config.toml
image_size = 32
rotation_deg = 10
color_jitter = 0.2
vocab_size = 1482
encoder_layers = 10
decoder_width = 384
decoder_qk_norm = false
decoder_tie_embeddings = true
nesterov = true
max_steps = 8400
adamw_weight_decay_other_params = 0.05
Rows from block 3 of the text decoder of a small image captioner, named by matrix and row number. Rows with one number belong to one neuron. Each number is 50 + 12 x the weight over its row's rms, rounded and kept within 0 to 99. All counts start at 0.
After each neuron's rows are labels from the 100 texts, of 14976, where the neuron reaches its highest value: "tokens" is the input token at the peak. Only what is clearly more common there than usual is listed. The data: photos of plants and fungi (iNaturalist).
# fc1: MLP up (decoder.blocks.3.mlp.fc1.weight, 1152x384), inputs 128-255
# fc2: MLP down (decoder.blocks.3.mlp.fc2.weight, 384x1152, transposed), outputs 128-255

fc1.330:59 72 49 60 35 50 70 30 58 62 31 71 58 62 60 35 50 90 71 67 48 33 41 44 75 68 57 40 55 56 37 63 55 48 26 70 45 47 41 52 56 35 39 42 69 58 51 46 40 55 65 45 52 54 66 55 29 29 60 71 46 33 49 65 69 31 40 44 53 68 53 39 44 39 29 50 53 67 43 56 56 29 45 58 48 55 52 34 49 27 30 30 49 34 34 64 52 39 50 50 67 40 46 65 39 36 58 64 56 61 49 51 67 47 63 55 44 28 60 71 58 66 39 65 37 53 60 76
fc2.330:46 52 54 36 56 61 58 21 63 53 53 58 41 46 48 57 61 73 37 42 35 49 62 39 53 48 30 69 67 50 33 33 38 52 63 58 37 47 41 58 68 39 73 44 63 48 52 64 69 48 49 54 56 53 69 61 60 54 58 75 44 53 56 48 56 52 40 77 45 34 76 56 56 62 43 55 62 67 53 31 52 75 34 33 51 62 59 54 39 48 58 70 47 47 46 61 50 46 70 57 52 48 55 55 59 34 44 35 50 48 73 41 38 66 66 29 39 48 42 50 60 45 41 64 54 72 39 48
tokens: "wild"

fc1.461:65 57 57 57 49 35 45 38 57 67 27 49 63 36 31 30 65 62 63 52 53 45 38 56 55 50 45 48 45 59 67 44 63 46 42 38 51 50 39 39 53 31 46 50 30 45 49 55 62 70 68 28 50 61 65 51 39 42 32 70 42 70 55 51 30 56 62 44 70 40 38 42 43 67 57 38 28 55 48 47 55 29 42 58 36 67 43 64 45 55 26 62 35 42 40 40 59 53 56 67 36 43 49 76 55 97 67 40 57 38 44 51 63 37 61 52 22 62 38 57 59 62 50 46 45 24 59 49
fc2.461:51 58 55 33 55 44 52 53 48 64 45 62 41 46 44 33 58 54 48 53 57 66 38 66 36 36 55 76 68 46 52 54 64 27 60 49 41 37 48 59 59 49 83 50 62 53 48 53 56 63 55 68 62 55 84 65 31 40 44 43 45 61 30 36 60 57 58 54 41 33 59 59 58 52 40 59 48 42 61 37 63 50 58 55 53 48 44 37 36 69 59 56 46 42 47 57 36 55 61 73 57 59 50 38 35 42 64 46 44 18 70 47 36 46 64 44 52 65 48 45 52 47 62 31 43 70 53 41
tokens: "woolly"; "<end>"; "family"

fc1.65:36 39 59 66 51 60 52 51 49 41 56 56 49 53 56 69 44 52 47 45 67 65 54 47 57 30 51 62 38 46 44 48 47 45 41 46 56 32 49 46 48 54 48 58 66 70 52 28 59 55 36 69 30 44 52 52 43 34 58 51 59 46 56 60 53 52 73 58 43 22 34 61 45 28 57 80 37 56 57 55 71 50 52 35 54 20 55 49 37 64 49 49 37 42 47 55 43 57 58 65 55 53 38 68 55 63 41 80 41 48 58 19 37 66 59 35 62 41 54 56 44 45 38 94 67 29 44 34
fc2.65:48 42 53 51 62 19 62 37 64 46 36 47 58 53 40 52 59 66 47 58 40 41 72 47 52 40 60 61 47 49 70 42 45 44 30 50 27 43 50 49 61 55 35 48 63 29 50 39 60 60 55 70 50 60 39 62 40 52 37 57 41 49 52 73 48 52 42 46 57 57 41 40 62 43 52 50 41 46 45 81 59 53 48 66 34 46 31 38 47 50 28 48 44 53 52 45 40 56 28 37 36 44 55 34 65 27 68 57 51 36 40 49 64 66 72 58 55 31 32 42 53 51 50 42 52 25 41 39
tokens: "wild"

fc1.573:55 52 37 69 32 58 51 32 30 35 60 35 50 58 60 50 43 54 54 35 51 46 56 67 57 48 38 68 49 51 65 60 77 62 64 26 63 75 42 37 50 37 39 34 39 52 66 49 43 51 38 61 50 43 45 54 54 44 36 60 61 33 50 42 63 58 46 55 45 46 43 34 62 46 45 44 50 70 55 42 46 47 31 32 55 43 44 57 49 37 41 51 36 68 67 65 53 65 47 39 63 59 66 66 60 56 46 54 46 69 61 44 31 41 45 44 59 48 52 31 45 45 47 52 81 49 54 80
fc2.573:35 79 42 58 56 67 31 47 28 52 42 39 65 52 52 35 55 37 67 50 60 38 35 48 36 37 59 64 47 41 34 63 68 68 53 42 48 52 48 45 47 50 54 52 59 30 47 41 55 41 42 52 48 44 63 59 74 41 55 62 58 36 37 55 65 42 67 52 37 33 37 41 46 64 67 31 31 42 40 60 28 43 49 64 42 42 34 61 40 46 37 48 42 62 45 52 50 51 65 36 54 53 55 59 65 53 60 58 75 44 56 33 38 41 65 57 49 43 37 23 61 66 60 30 72 60 50 49
tokens: "-"; "candy"; "cardinal"

fc1.649:42 36 35 38 46 55 44 38 50 48 60 45 60 56 51 42 30 32 61 35 44 57 40 67 64 59 52 44 58 34 51 37 49 56 48 45 70 48 45 43 52 31 44 60 65 44 58 54 45 10 66 30 55 46 47 52 52 45 34 67 32 55 50 64 59 41 32 35 36 55 50 43 67 47 47 50 48 23 48 42 54 45 28 48 51 53 37 73 54 59 72 62 63 50 52 60 54 39 46 55 37 40 46 56 47 63 34 19 62 54 52 38 42 39 62 40 40 54 55 56 36 61 49 61 46 54 48 37
fc2.649:53 44 32 50 37 70 44 45 72 58 55 59 58 57 46 27 69 48 50 45 46 34 20 50 38 59 33 62 41 42 44 58 45 54 42 58 70 49 36 45 55 44 47 54 51 49 39 41 37 24 60 20 43 51 38 47 63 57 44 54 55 72 57 48 50 48 44 56 44 57 51 57 56 36 47 64 33 14 44 63 59 53 42 47 56 68 59 80 42 40 46 32 61 28 48 51 77 46 22 59 40 49 51 32 58 65 40 22 57 46 51 45 39 52 46 53 35 64 31 63 42 35 53 67 50 62 61 47
tokens: "polypodiales"; "araliaceae"; "caprifoliaceae"; "cannabaceae"

fc1.530:63 45 41 47 50 48 55 57 51 44 62 36 45 57 37 45 32 42 44 71 30 47 58 58 51 51 59 55 54 79 44 46 42 63 53 52 57 51 55 60 65 46 42 45 54 65 51 55 14 42 61 57 52 48 45 59 48 57 56 55 43 39 33 55 57 53 24 45 76 58 41 42 56 65 31 52 61 53 45 58 49 35 57 73 61 51 22 59 36 66 43 49 63 58 45 71 60 57 50 38 50 25 52 44 25 52 60 57 50 62 67 50 30 56 20 27 46 53 50 79 51 66 35 50 55 59 58 50
fc2.530:47 53 56 47 25 44 38 52 59 66 44 59 39 50 47 77 48 44 61 57 41 56 31 45 40 56 39 59 46 51 48 34 57 42 51 46 55 23 46 48 33 53 65 37 49 49 38 72 52 50 34 63 54 58 48 50 75 60 64 34 41 63 61 47 46 35 73 58 55 65 48 40 34 63 25 64 55 75 51 34 50 42 57 49 23 45 64 56 36 46 51 40 62 56 57 51 35 28 36 66 72 58 61 50 57 56 48 49 57 57 39 51 42 59 61 51 64 41 58 72 52 44 66 51 35 62 67 39
tokens: ","; "<end>"; "annual"

fc1.25:55 56 38 59 41 54 67 46 52 57 44 47 77 58 62 68 43 55 54 59 55 53 48 54 54 51 58 47 62 44 51 45 68 46 47 45 55 23 47 38 67 20 57 52 52 73 43 54 44 26 48 44 51 39 57 72 50 38 45 45 43 45 54 45 53 48 40 71 55 46 59 36 60 53 61 66 44 65 53 42 48 52 28 31 49 61 52 40 33 47 55 55 58 56 49 32 55 49 39 51 35 47 73 62 36 49 54 42 39 31 44 36 54 49 56 51 64 63 48 51 34 47 60 18 63 50 45 54
fc2.25:57 55 68 56 65 56 71 67 57 63 33 46 58 46 40 38 47 58 48 55 47 54 75 67 50 57 50 60 45 30 64 53 57 60 46 35 54 53 35 69 51 63 47 28 63 54 61 48 60 72 28 42 50 55 58 62 54 37 47 47 33 42 25 70 42 37 69 38 70 51 54 48 42 41 53 60 59 44 37 61 51 74 45 30 59 63 53 49 58 62 79 42 53 46 43 55 24 70 71 25 48 45 50 49 51 38 45 58 47 59 55 48 36 44 59 61 31 41 52 45 35 51 36 55 51 46 46 32
tokens: "urtica"; "fomes"; "soft"

fc1.531:47 36 42 46 63 38 60 78 78 55 51 47 66 37 47 25 48 56 61 57 32 67 52 70 50 43 35 55 52 57 41 67 67 45 44 49 58 45 64 36 50 46 62 35 63 63 13 44 44 31 57 47 40 47 53 41 69 48 53 40 26 41 63 72 37 55 48 59 50 66 66 49 51 59 49 42 55 57 54 73 45 62 43 41 50 49 58 32 40 50 47 56 55 32 55 71 42 49 42 54 33 35 28 60 61 45 64 67 44 54 47 50 50 61 42 54 69 52 60 58 43 45 50 50 37 49 55 50
fc2.531:57 59 44 70 38 35 65 47 34 47 47 58 41 52 77 39 52 55 19 39 43 40 59 30 58 55 64 45 39 55 31 56 59 54 70 36 41 68 50 40 48 50 30 54 50 42 61 67 48 52 64 48 56 64 47 56 52 56 57 53 49 52 43 43 39 48 58 56 47 36 43 28 44 39 26 54 64 31 48 42 45 51 41 44 27 81 42 52 29 60 59 62 46 38 52 44 50 49 46 63 51 44 62 42 47 54 36 42 68 48 33 51 54 45 25 36 53 44 58 60 40 41 35 36 86 53 51 64
tokens: "black"; "california"

fc1.370:47 37 37 54 59 48 22 38 49 43 44 52 74 56 63 47 59 44 48 63 44 17 50 49 68 47 43 57 60 44 28 33 45 78 52 59 40 67 43 59 51 49 33 57 56 41 65 53 53 61 52 59 56 69 36 57 76 47 31 34 44 46 62 52 63 63 29 45 50 72 38 53 42 59 57 41 45 31 51 70 43 43 59 39 73 56 49 50 43 30 54 70 48 61 41 61 73 25 59 49 50 47 42 53 59 47 44 51 54 55 40 46 51 28 54 63 52 53 50 37 64 67 29 69 45 73 50 35
fc2.370:41 46 56 51 51 43 54 56 64 23 52 48 46 69 59 53 58 48 32 47 57 46 48 65 44 54 83 61 52 74 53 38 47 49 58 53 54 70 18 45 34 64 54 35 30 26 51 38 34 62 63 48 35 45 30 39 55 54 16 54 54 39 62 33 50 47 53 61 51 78 43 31 49 43 62 72 73 51 39 49 35 53 60 46 62 36 72 64 28 52 49 41 70 71 50 56 49 57 44 44 40 47 44 43 49 66 36 42 36 39 78 29 43 66 35 47 51 48 53 50 42 61 49 49 72 33 60 49
tokens: "("; "common"

fc1.131:53 54 59 63 55 53 69 40 72 56 10 59 56 47 40 50 49 54 46 37 67 73 66 52 54 66 37 66 38 54 79 49 57 35 40 43 45 67 48 53 64 69 52 47 36 40 22 39 55 38 32 47 36 47 58 60 42 64 33 47 63 44 39 49 42 60 67 25 37 49 58 58 46 45 33 25 64 56 35 47 40 60 42 62 24 51 70 68 43 50 53 20 43 41 39 48 59 57 45 47 62 37 75 42 42 49 40 37 63 60 53 63 58 34 49 38 57 52 29 64 70 45 56 49 44 37 48 58
fc2.131:50 62 57 62 37 55 46 52 53 40 60 39 66 40 34 53 49 60 54 70 55 50 71 52 44 63 46 67 34 65 21 66 57 47 38 60 62 51 27 37 56 61 55 49 39 54 40 73 67 60 48 53 52 56 57 33 33 55 52 68 42 57 52 55 67 51 67 55 44 51 32 33 35 32 48 51 35 61 59 45 47 59 60 42 58 44 56 59 62 52 57 58 54 62 56 49 47 65 44 38 59 25 51 45 62 44 63 43 58 66 49 63 57 56 37 31 54 57 30 61 42 56 51 58 32 56 24 50
tokens: "pes"; "lady's"; "crow"; "cucumber"

fc1.495:43 42 78 53 69 44 41 36 60 51 26 67 62 66 47 60 48 59 52 47 42 49 69 46 51 42 48 43 57 24 50 54 58 40 42 46 50 41 30 61 56 68 53 58 51 63 58 52 46 61 61 38 54 42 73 52 25 46 39 49 52 59 45 54 53 68 50 55 66 38 49 46 31 84 55 52 53 28 39 47 59 62 50 65 61 68 57 55 58 60 51 47 46 49 58 36 47 58 36 57 54 35 34 57 64 54 41 61 48 37 76 29 56 37 53 44 55 61 49 49 50 65 44 49 62 28 31 32
fc2.495:42 42 47 54 54 39 62 53 43 44 46 43 55 59 39 45 38 55 42 47 55 67 40 44 53 59 41 63 61 55 48 52 42 51 44 49 57 56 51 52 58 54 41 52 40 66 34 33 47 68 50 49 28 45 42 41 24 43 58 30 53 60 50 30 32 62 46 51 61 59 47 42 51 82 47 53 51 74 48 31 44 50 29 51 46 71 49 61 55 74 61 59 52 35 65 35 44 56 50 56 52 52 44 49 48 28 57 63 50 45 58 42 60 49 39 35 31 62 65 51 50 63 51 34 62 35 51 49
tokens: "-"

fc1.763:45 65 51 62 58 47 42 60 58 39 47 66 73 51 48 80 63 54 67 49 42 65 48 50 61 53 35 28 28 62 64 40 50 44 31 46 32 62 21 51 48 56 66 67 40 47 87 66 34 43 47 61 32 58 67 25 40 40 38 45 49 60 31 67 31 46 37 53 58 41 50 59 48 45 55 55 46 45 39 52 62 51 40 56 59 45 47 41 43 63 61 46 38 51 31 60 75 42 55 64 46 30 49 61 46 44 59 53 46 49 37 44 67 66 52 38 45 52 62 39 45 76 59 80 62 61 67 52
fc2.763:41 65 61 38 42 34 52 54 51 34 41 47 46 45 52 50 37 59 65 49 48 41 43 42 33 47 57 43 50 38 26 47 41 54 54 60 12 59 46 43 61 50 71 36 65 26 55 50 35 67 76 44 74 69 51 62 44 52 79 47 48 49 47 65 38 40 52 53 29 33 59 53 80 72 97 69 52 45 59 51 50 40 60 57 56 55 44 43 55 46 65 47 24 55 55 57 49 55 43 53 57 47 45 60 47 35 65 43 54 58 45 67 37 37 56 46 56 52 55 56 34 52 63 57 48 42 48 43
tokens: "wild"; "eastern"; "common"

fc1.159:46 42 50 44 37 30 53 61 45 43 60 54 38 24 50 58 63 47 66 44 60 32 59 58 26 53 55 60 43 49 54 40 65 62 47 54 61 47 69 32 39 37 59 62 42 41 48 70 79 41 55 53 60 57 42 39 55 63 34 54 54 34 29 19 53 73 48 39 52 43 54 35 48 38 47 43 64 41 53 45 57 49 42 42 40 53 43 61 62 45 31 50 57 52 49 47 49 45 36 31 32 55 48 54 45 51 54 57 37 50 62 49 45 49 65 57 61 39 41 61 55 57 46 58 53 53 48 43
fc2.159:45 73 78 65 73 30 69 37 47 54 35 33 57 49 48 48 47 50 43 64 43 38 34 59 41 42 50 80 55 48 58 35 51 34 42 51 54 26 72 44 47 69 64 54 58 67 34 41 54 36 42 32 51 71 61 45 64 76 55 37 39 55 38 25 62 59 57 61 42 59 57 38 43 49 64 60 55 45 69 53 53 36 53 45 66 65 66 55 56 52 54 50 31 62 49 54 57 64 36 52 36 54 27 38 36 62 61 43 53 71 63 57 44 45 67 39 45 52 59 62 68 55 61 64 42 39 64 43
tokens: "wild"

fc1.263:46 50 61 71 54 41 62 54 58 40 43 46 52 37 39 54 44 52 23 33 49 62 50 67 41 58 65 39 53 48 41 55 45 41 33 48 40 61 49 61 56 64 60 50 46 46 51 53 55 50 80 55 39 53 50 50 67 45 54 60 54 70 41 61 41 44 29 42 42 38 75 47 37 70 50 45 47 61 55 67 50 49 66 44 65 22 40 40 65 45 53 29 59 53 37 34 62 63 32 41 63 42 21 52 39 48 52 54 61 30 49 45 63 38 51 65 55 40 39 46 26 46 46 33 49 45 44 41
fc2.263:46 64 67 43 62 52 65 49 48 34 57 60 43 57 42 57 72 46 50 62 43 67 40 42 66 45 60 65 55 45 24 46 39 61 46 38 70 53 48 34 38 43 43 48 45 59 42 48 69 47 66 50 73 41 69 69 62 45 31 30 64 51 40 46 46 54 60 42 42 19 32 53 82 55 42 41 56 62 33 48 56 83 53 50 37 66 38 47 39 40 57 61 47 50 68 75 63 69 41 60 53 69 46 41 56 56 43 58 48 45 61 55 34 57 35 57 79 67 39 58 68 59 47 53 51 40 19 60
tokens: "greater"; "lesser"

fc1.625:60 42 46 65 74 59 58 64 54 57 64 52 38 51 43 71 50 62 53 55 65 31 59 32 53 68 32 55 23 50 62 57 43 46 41 51 60 47 51 53 51 51 85 54 45 24 55 36 52 51 58 53 54 59 54 49 51 46 68 56 43 56 67 47 18 43 34 54 41 54 28 57 48 41 48 57 50 55 43 45 45 47 56 69 41 68 46 40 29 50 54 42 37 38 57 56 82 34 44 69 70 43 50 63 77 68 52 63 51 50 59 64 62 42 68 53 54 56 40 55 28 65 60 37 53 30 44 54
fc2.625:51 56 61 52 40 43 65 58 45 59 53 48 36 53 46 58 56 47 32 49 56 53 57 51 59 34 59 60 55 37 44 44 36 75 57 77 42 59 53 36 68 51 43 53 71 51 59 59 33 38 49 47 63 41 54 25 48 57 38 56 45 58 59 42 27 75 26 41 52 65 57 50 65 56 66 21 20 69 57 47 40 51 53 48 43 73 46 54 37 56 41 63 48 65 39 40 45 31 56 73 63 62 61 47 65 38 37 35 44 50 51 70 38 48 74 47 28 65 48 50 59 72 48 42 65 83 73 74
tokens: "-"; "("; "field"

fc1.611:52 39 69 56 53 40 59 70 44 54 44 49 53 65 54 38 67 51 53 46 33 42 59 53 41 62 56 52 34 45 43 52 39 44 48 68 34 77 57 57 55 38 61 64 79 64 43 45 58 43 42 74 35 50 30 48 49 39 69 61 31 50 65 53 57 66 41 48 67 47 58 54 65 55 25 39 55 58 46 41 81 57 46 41 65 58 32 65 45 33 38 61 65 47 56 54 40 51 45 55 36 53 49 37 54 19 50 24 52 40 64 45 52 49 67 50 43 36 53 38 51 40 29 46 59 45 47 48
fc2.611:52 53 66 45 46 47 51 45 54 43 54 57 46 68 45 52 54 48 67 34 57 63 54 61 29 47 40 34 42 72 51 36 67 47 62 41 36 54 44 40 56 37 46 53 30 61 52 32 63 51 45 45 60 51 69 52 34 62 22 29 32 69 60 53 66 67 37 33 55 54 60 48 48 40 65 59 64 44 55 64 35 56 56 51 48 36 40 40 35 27 54 33 60 56 47 44 46 63 57 37 63 31 46 54 49 45 49 50 47 70 47 68 56 48 34 65 54 77 33 65 58 41 44 71 25 49 17 53
tokens: "greater"

fc1.150:51 63 40 50 47 30 53 25 47 50 35 61 68 60 28 53 72 46 51 44 06 43 48 43 46 24 54 44 49 73 32 41 61 44 49 53 74 48 34 60 58 47 50 51 32 53 67 50 61 43 38 73 61 74 44 75 54 46 33 65 35 51 60 29 51 48 50 54 51 48 32 33 45 60 45 55 56 56 75 75 63 27 39 29 34 55 36 53 43 53 51 49 51 38 63 39 26 52 56 58 54 51 49 33 44 49 51 39 57 55 28 59 50 43 58 61 38 62 40 53 39 55 60 44 38 66 39 34
fc2.150:39 43 51 34 73 61 70 45 51 50 56 40 42 40 47 42 72 33 62 39 54 38 56 44 58 39 70 61 36 55 42 46 52 53 41 49 67 29 38 43 43 57 63 50 64 58 35 56 69 70 50 42 36 52 64 38 67 50 55 53 56 69 56 48 39 45 57 28 40 33 56 42 41 48 36 31 65 58 70 50 43 83 48 51 67 61 46 40 55 59 38 34 45 53 52 64 54 61 50 44 38 53 36 59 48 38 28 49 52 65 66 59 42 54 70 42 40 71 45 49 49 58 30 33 52 53 51 43
tokens: ","

fc1.491:64 58 37 69 60 39 50 64 36 38 44 52 58 45 48 24 73 39 55 55 36 30 54 41 51 49 44 41 44 53 57 51 47 49 34 20 61 64 52 31 50 50 70 45 31 42 41 21 22 60 52 49 39 43 50 27 42 61 50 64 47 73 49 62 45 61 51 50 59 63 59 60 60 32 40 45 50 50 65 44 51 59 35 60 42 47 50 76 64 60 32 51 51 43 55 59 37 45 09 41 59 27 36 63 51 57 57 33 39 29 44 50 70 56 62 71 39 59 33 52 46 48 35 54 46 66 32 59
fc2.491:49 51 41 62 34 40 61 41 58 61 53 52 44 64 58 51 55 40 58 54 40 60 70 60 54 41 38 39 44 63 58 60 55 45 42 43 47 21 33 53 54 51 60 33 46 48 57 58 58 67 56 64 56 45 42 51 87 58 31 50 56 59 36 41 44 36 41 54 41 56 43 55 58 53 49 35 30 60 57 49 46 55 40 57 33 29 31 48 50 55 32 65 48 33 51 51 52 47 56 38 49 75 60 49 54 43 40 24 44 51 44 50 46 48 42 50 54 60 52 53 47 38 57 55 48 49 67 63
tokens: "black"

fc1.311:56 50 49 49 53 62 36 57 62 52 48 39 40 69 36 76 59 48 42 61 55 32 49 57 54 55 71 40 50 44 46 46 36 61 37 67 49 41 40 59 54 55 55 54 50 52 44 60 31 53 58 37 48 46 50 67 26 44 44 46 41 67 55 40 40 73 43 71 19 53 54 14 43 23 64 54 22 39 66 52 50 37 62 64 32 43 50 42 44 25 58 41 49 48 64 46 95 33 52 81 33 68 46 30 60 72 36 36 41 70 55 68 29 61 40 52 42 47 43 60 50 21 53 43 45 60 69 48
fc2.311:53 44 43 49 61 61 50 60 43 73 50 42 70 48 43 47 48 63 63 29 46 58 42 54 65 61 57 82 45 53 40 64 74 61 25 56 34 63 59 57 46 49 32 62 38 50 63 41 83 53 38 68 39 38 46 40 39 55 54 41 38 37 51 66 39 53 36 47 34 26 59 59 36 54 67 53 45 61 39 49 48 48 79 59 43 52 51 79 32 65 37 44 62 38 31 52 26 32 60 33 41 40 65 58 39 50 58 59 32 48 39 44 57 42 55 63 47 56 44 54 41 45 26 42 48 50 41 53
tokens: "("

fc1.683:41 51 46 38 23 54 33 37 43 40 37 74 39 55 61 53 34 45 47 56 39 48 44 44 64 53 62 41 56 54 50 54 33 42 45 76 44 45 54 33 38 55 55 55 43 35 66 66 56 56 54 39 38 34 31 28 33 40 42 56 43 39 42 47 62 34 64 48 52 53 40 67 43 48 35 41 55 64 49 56 50 62 29 50 35 70 36 37 41 61 61 51 61 71 56 49 48 44 59 73 43 32 60 52 47 70 59 64 42 37 45 43 57 61 45 61 41 59 34 58 37 61 51 61 58 49 45 53
fc2.683:61 70 30 45 48 35 46 21 62 47 57 49 40 74 47 56 37 51 70 34 72 45 67 32 24 32 42 50 59 38 64 45 35 62 55 62 55 52 62 42 48 59 21 44 47 41 59 32 30 47 43 47 52 41 27 37 39 56 52 40 39 23 25 73 57 29 64 35 40 60 34 33 37 42 47 44 55 61 45 62 37 54 60 73 21 63 39 50 66 62 65 57 56 60 47 55 48 44 73 37 59 24 54 51 32 73 70 46 45 54 31 48 56 56 38 37 47 54 42 60 36 65 63 43 43 47 60 62
tokens: "urtica"; "great"

fc1.182:58 44 50 50 45 56 46 53 47 43 63 49 46 61 47 38 41 52 55 44 33 59 34 42 53 47 34 26 59 47 48 57 36 70 58 55 45 30 32 41 54 48 41 44 68 24 64 49 59 66 31 56 28 54 53 56 52 52 65 41 28 46 60 35 43 68 63 60 44 50 45 62 42 60 45 42 49 53 57 45 54 49 44 57 59 44 60 52 67 55 44 49 24 43 48 38 59 40 46 47 64 52 72 41 43 45 56 57 51 50 61 60 36 57 57 30 47 34 57 63 51 68 36 55 43 51 63 64
fc2.182:62 50 56 62 51 45 45 87 45 56 48 36 32 64 45 36 39 52 50 49 54 64 38 67 48 40 64 62 52 44 38 45 52 47 64 52 23 57 59 70 46 70 53 39 25 44 55 52 43 08 51 56 52 57 39 39 49 38 47 45 55 42 40 37 33 16 47 58 54 51 79 51 43 28 38 41 58 51 18 58 86 56 38 50 26 39 42 27 65 66 54 77 64 38 53 34 52 82 50 60 38 57 56 47 70 67 40 56 46 50 44 49 43 48 49 45 56 52 36 28 63 53 30 53 31 55 56 56
tokens: ","; "marsh"

fc1.73:38 41 62 46 40 45 61 59 33 51 47 56 56 45 52 46 60 56 38 47 53 50 57 31 57 62 70 52 39 53 43 48 41 57 33 79 43 51 61 76 44 60 38 43 55 47 46 34 48 49 38 49 68 36 51 61 34 35 56 69 40 44 67 61 32 54 46 45 48 45 44 49 42 48 42 43 49 29 63 48 89 50 36 52 80 44 69 48 69 29 49 64 62 49 58 54 56 50 47 57 66 68 52 59 52 61 71 67 59 61 34 38 59 70 53 47 63 38 44 39 55 40 45 51 63 45 66 50
fc2.73:53 51 57 54 54 41 60 47 53 60 36 42 31 61 41 41 42 37 35 47 48 30 53 66 56 36 74 38 56 65 59 38 66 37 76 65 30 54 41 24 58 51 48 23 46 23 55 45 65 54 65 40 41 51 43 56 22 69 55 32 29 55 57 52 43 47 28 41 41 52 47 43 74 34 57 34 77 51 40 50 56 41 25 66 57 53 48 44 45 39 41 61 50 40 52 46 49 60 47 38 56 37 40 49 44 56 67 57 59 54 53 60 73 37 63 32 48 52 41 28 36 53 62 36 38 61 48 35
tokens: "wild"; "("; "common"

fc1.694:41 35 53 57 38 71 66 41 61 78 38 31 76 65 75 40 80 55 49 58 48 44 65 56 58 59 49 43 47 27 41 43 35 67 59 46 69 27 50 42 24 59 58 54 46 58 43 19 62 60 41 29 53 53 51 49 47 36 50 56 48 42 74 40 47 60 49 57 71 57 50 51 68 53 43 48 44 70 62 38 36 46 34 35 65 60 44 73 36 60 33 47 55 35 58 68 31 45 37 61 63 37 49 61 62 56 44 50 51 38 64 41 51 64 30 34 59 45 40 41 44 67 58 48 59 28 45 63
fc2.694:59 56 45 51 58 46 51 58 64 54 31 68 43 62 31 68 39 50 65 48 33 75 68 33 40 50 63 77 20 47 43 47 63 48 49 48 34 43 65 44 65 64 63 51 62 45 51 56 62 38 52 34 48 43 61 72 42 40 50 45 39 66 38 42 52 18 44 37 34 59 49 60 47 53 68 64 69 54 42 55 63 36 63 47 47 36 36 42 58 68 49 28 41 50 66 52 34 46 47 64 21 79 14 64 37 41 65 40 37 48 57 44 59 53 48 76 42 46 44 43 45 58 51 51 54 53 59 48
tokens: "wild"; "california"

fc1.558:53 51 63 61 46 61 52 61 75 48 35 53 61 54 56 40 47 59 73 52 38 63 53 41 67 46 56 44 55 39 55 38 33 67 61 59 65 57 23 32 50 43 64 65 71 48 63 54 43 43 34 28 57 35 50 17 60 32 34 57 34 41 46 33 43 24 63 73 50 47 66 41 47 55 36 67 18 33 46 41 60 66 30 61 53 55 46 53 58 46 59 69 49 63 56 63 65 46 50 56 49 36 41 43 43 41 67 47 47 19 67 49 66 46 39 56 64 45 34 41 31 57 53 45 58 51 47 45
fc2.558:54 51 77 59 59 56 69 57 48 37 37 54 53 59 19 31 51 34 67 55 60 67 62 64 64 39 64 51 57 40 57 59 55 59 50 53 35 49 45 46 75 56 56 62 56 37 63 59 42 49 54 55 49 39 42 33 78 52 41 34 32 48 30 50 53 25 61 41 76 47 64 50 33 59 51 43 25 71 42 64 23 57 51 62 54 59 57 59 48 50 70 35 31 52 58 22 34 50 32 42 56 56 45 50 65 55 52 20 68 56 49 57 77 54 52 57 58 42 43 45 38 63 39 45 40 35 44 47
tokens: "urtica"; "echium"; "("

fc1.160:61 40 58 51 46 39 55 51 37 56 41 19 61 52 48 33 46 58 47 38 72 27 57 29 28 45 66 50 46 47 61 57 20 45 44 46 37 52 61 44 47 53 51 34 66 50 58 35 41 45 52 59 33 51 61 50 48 40 80 56 40 47 50 66 68 44 54 49 47 47 53 34 52 42 23 29 48 41 49 35 65 67 52 44 60 52 64 54 37 55 42 43 52 67 38 39 51 46 59 62 35 43 46 65 59 35 34 49 55 49 44 55 46 48 61 45 59 63 68 67 32 39 52 43 51 23 35 48
fc2.160:57 33 47 36 22 65 57 46 46 52 58 43 50 36 63 44 54 52 55 39 69 54 44 46 59 45 53 45 31 66 48 68 41 54 64 65 45 38 40 62 36 38 77 27 39 46 68 43 46 51 45 42 60 40 81 60 52 58 67 66 23 20 51 63 61 61 44 32 56 57 50 50 67 33 50 49 50 48 35 35 40 31 40 46 45 43 48 53 46 36 23 44 57 38 55 65 35 57 62 39 41 66 57 64 48 47 60 50 31 52 69 51 49 42 54 63 68 44 62 71 52 27 49 30 35 54 58 60
tokens: "black"; "lysimachia"; "sweet"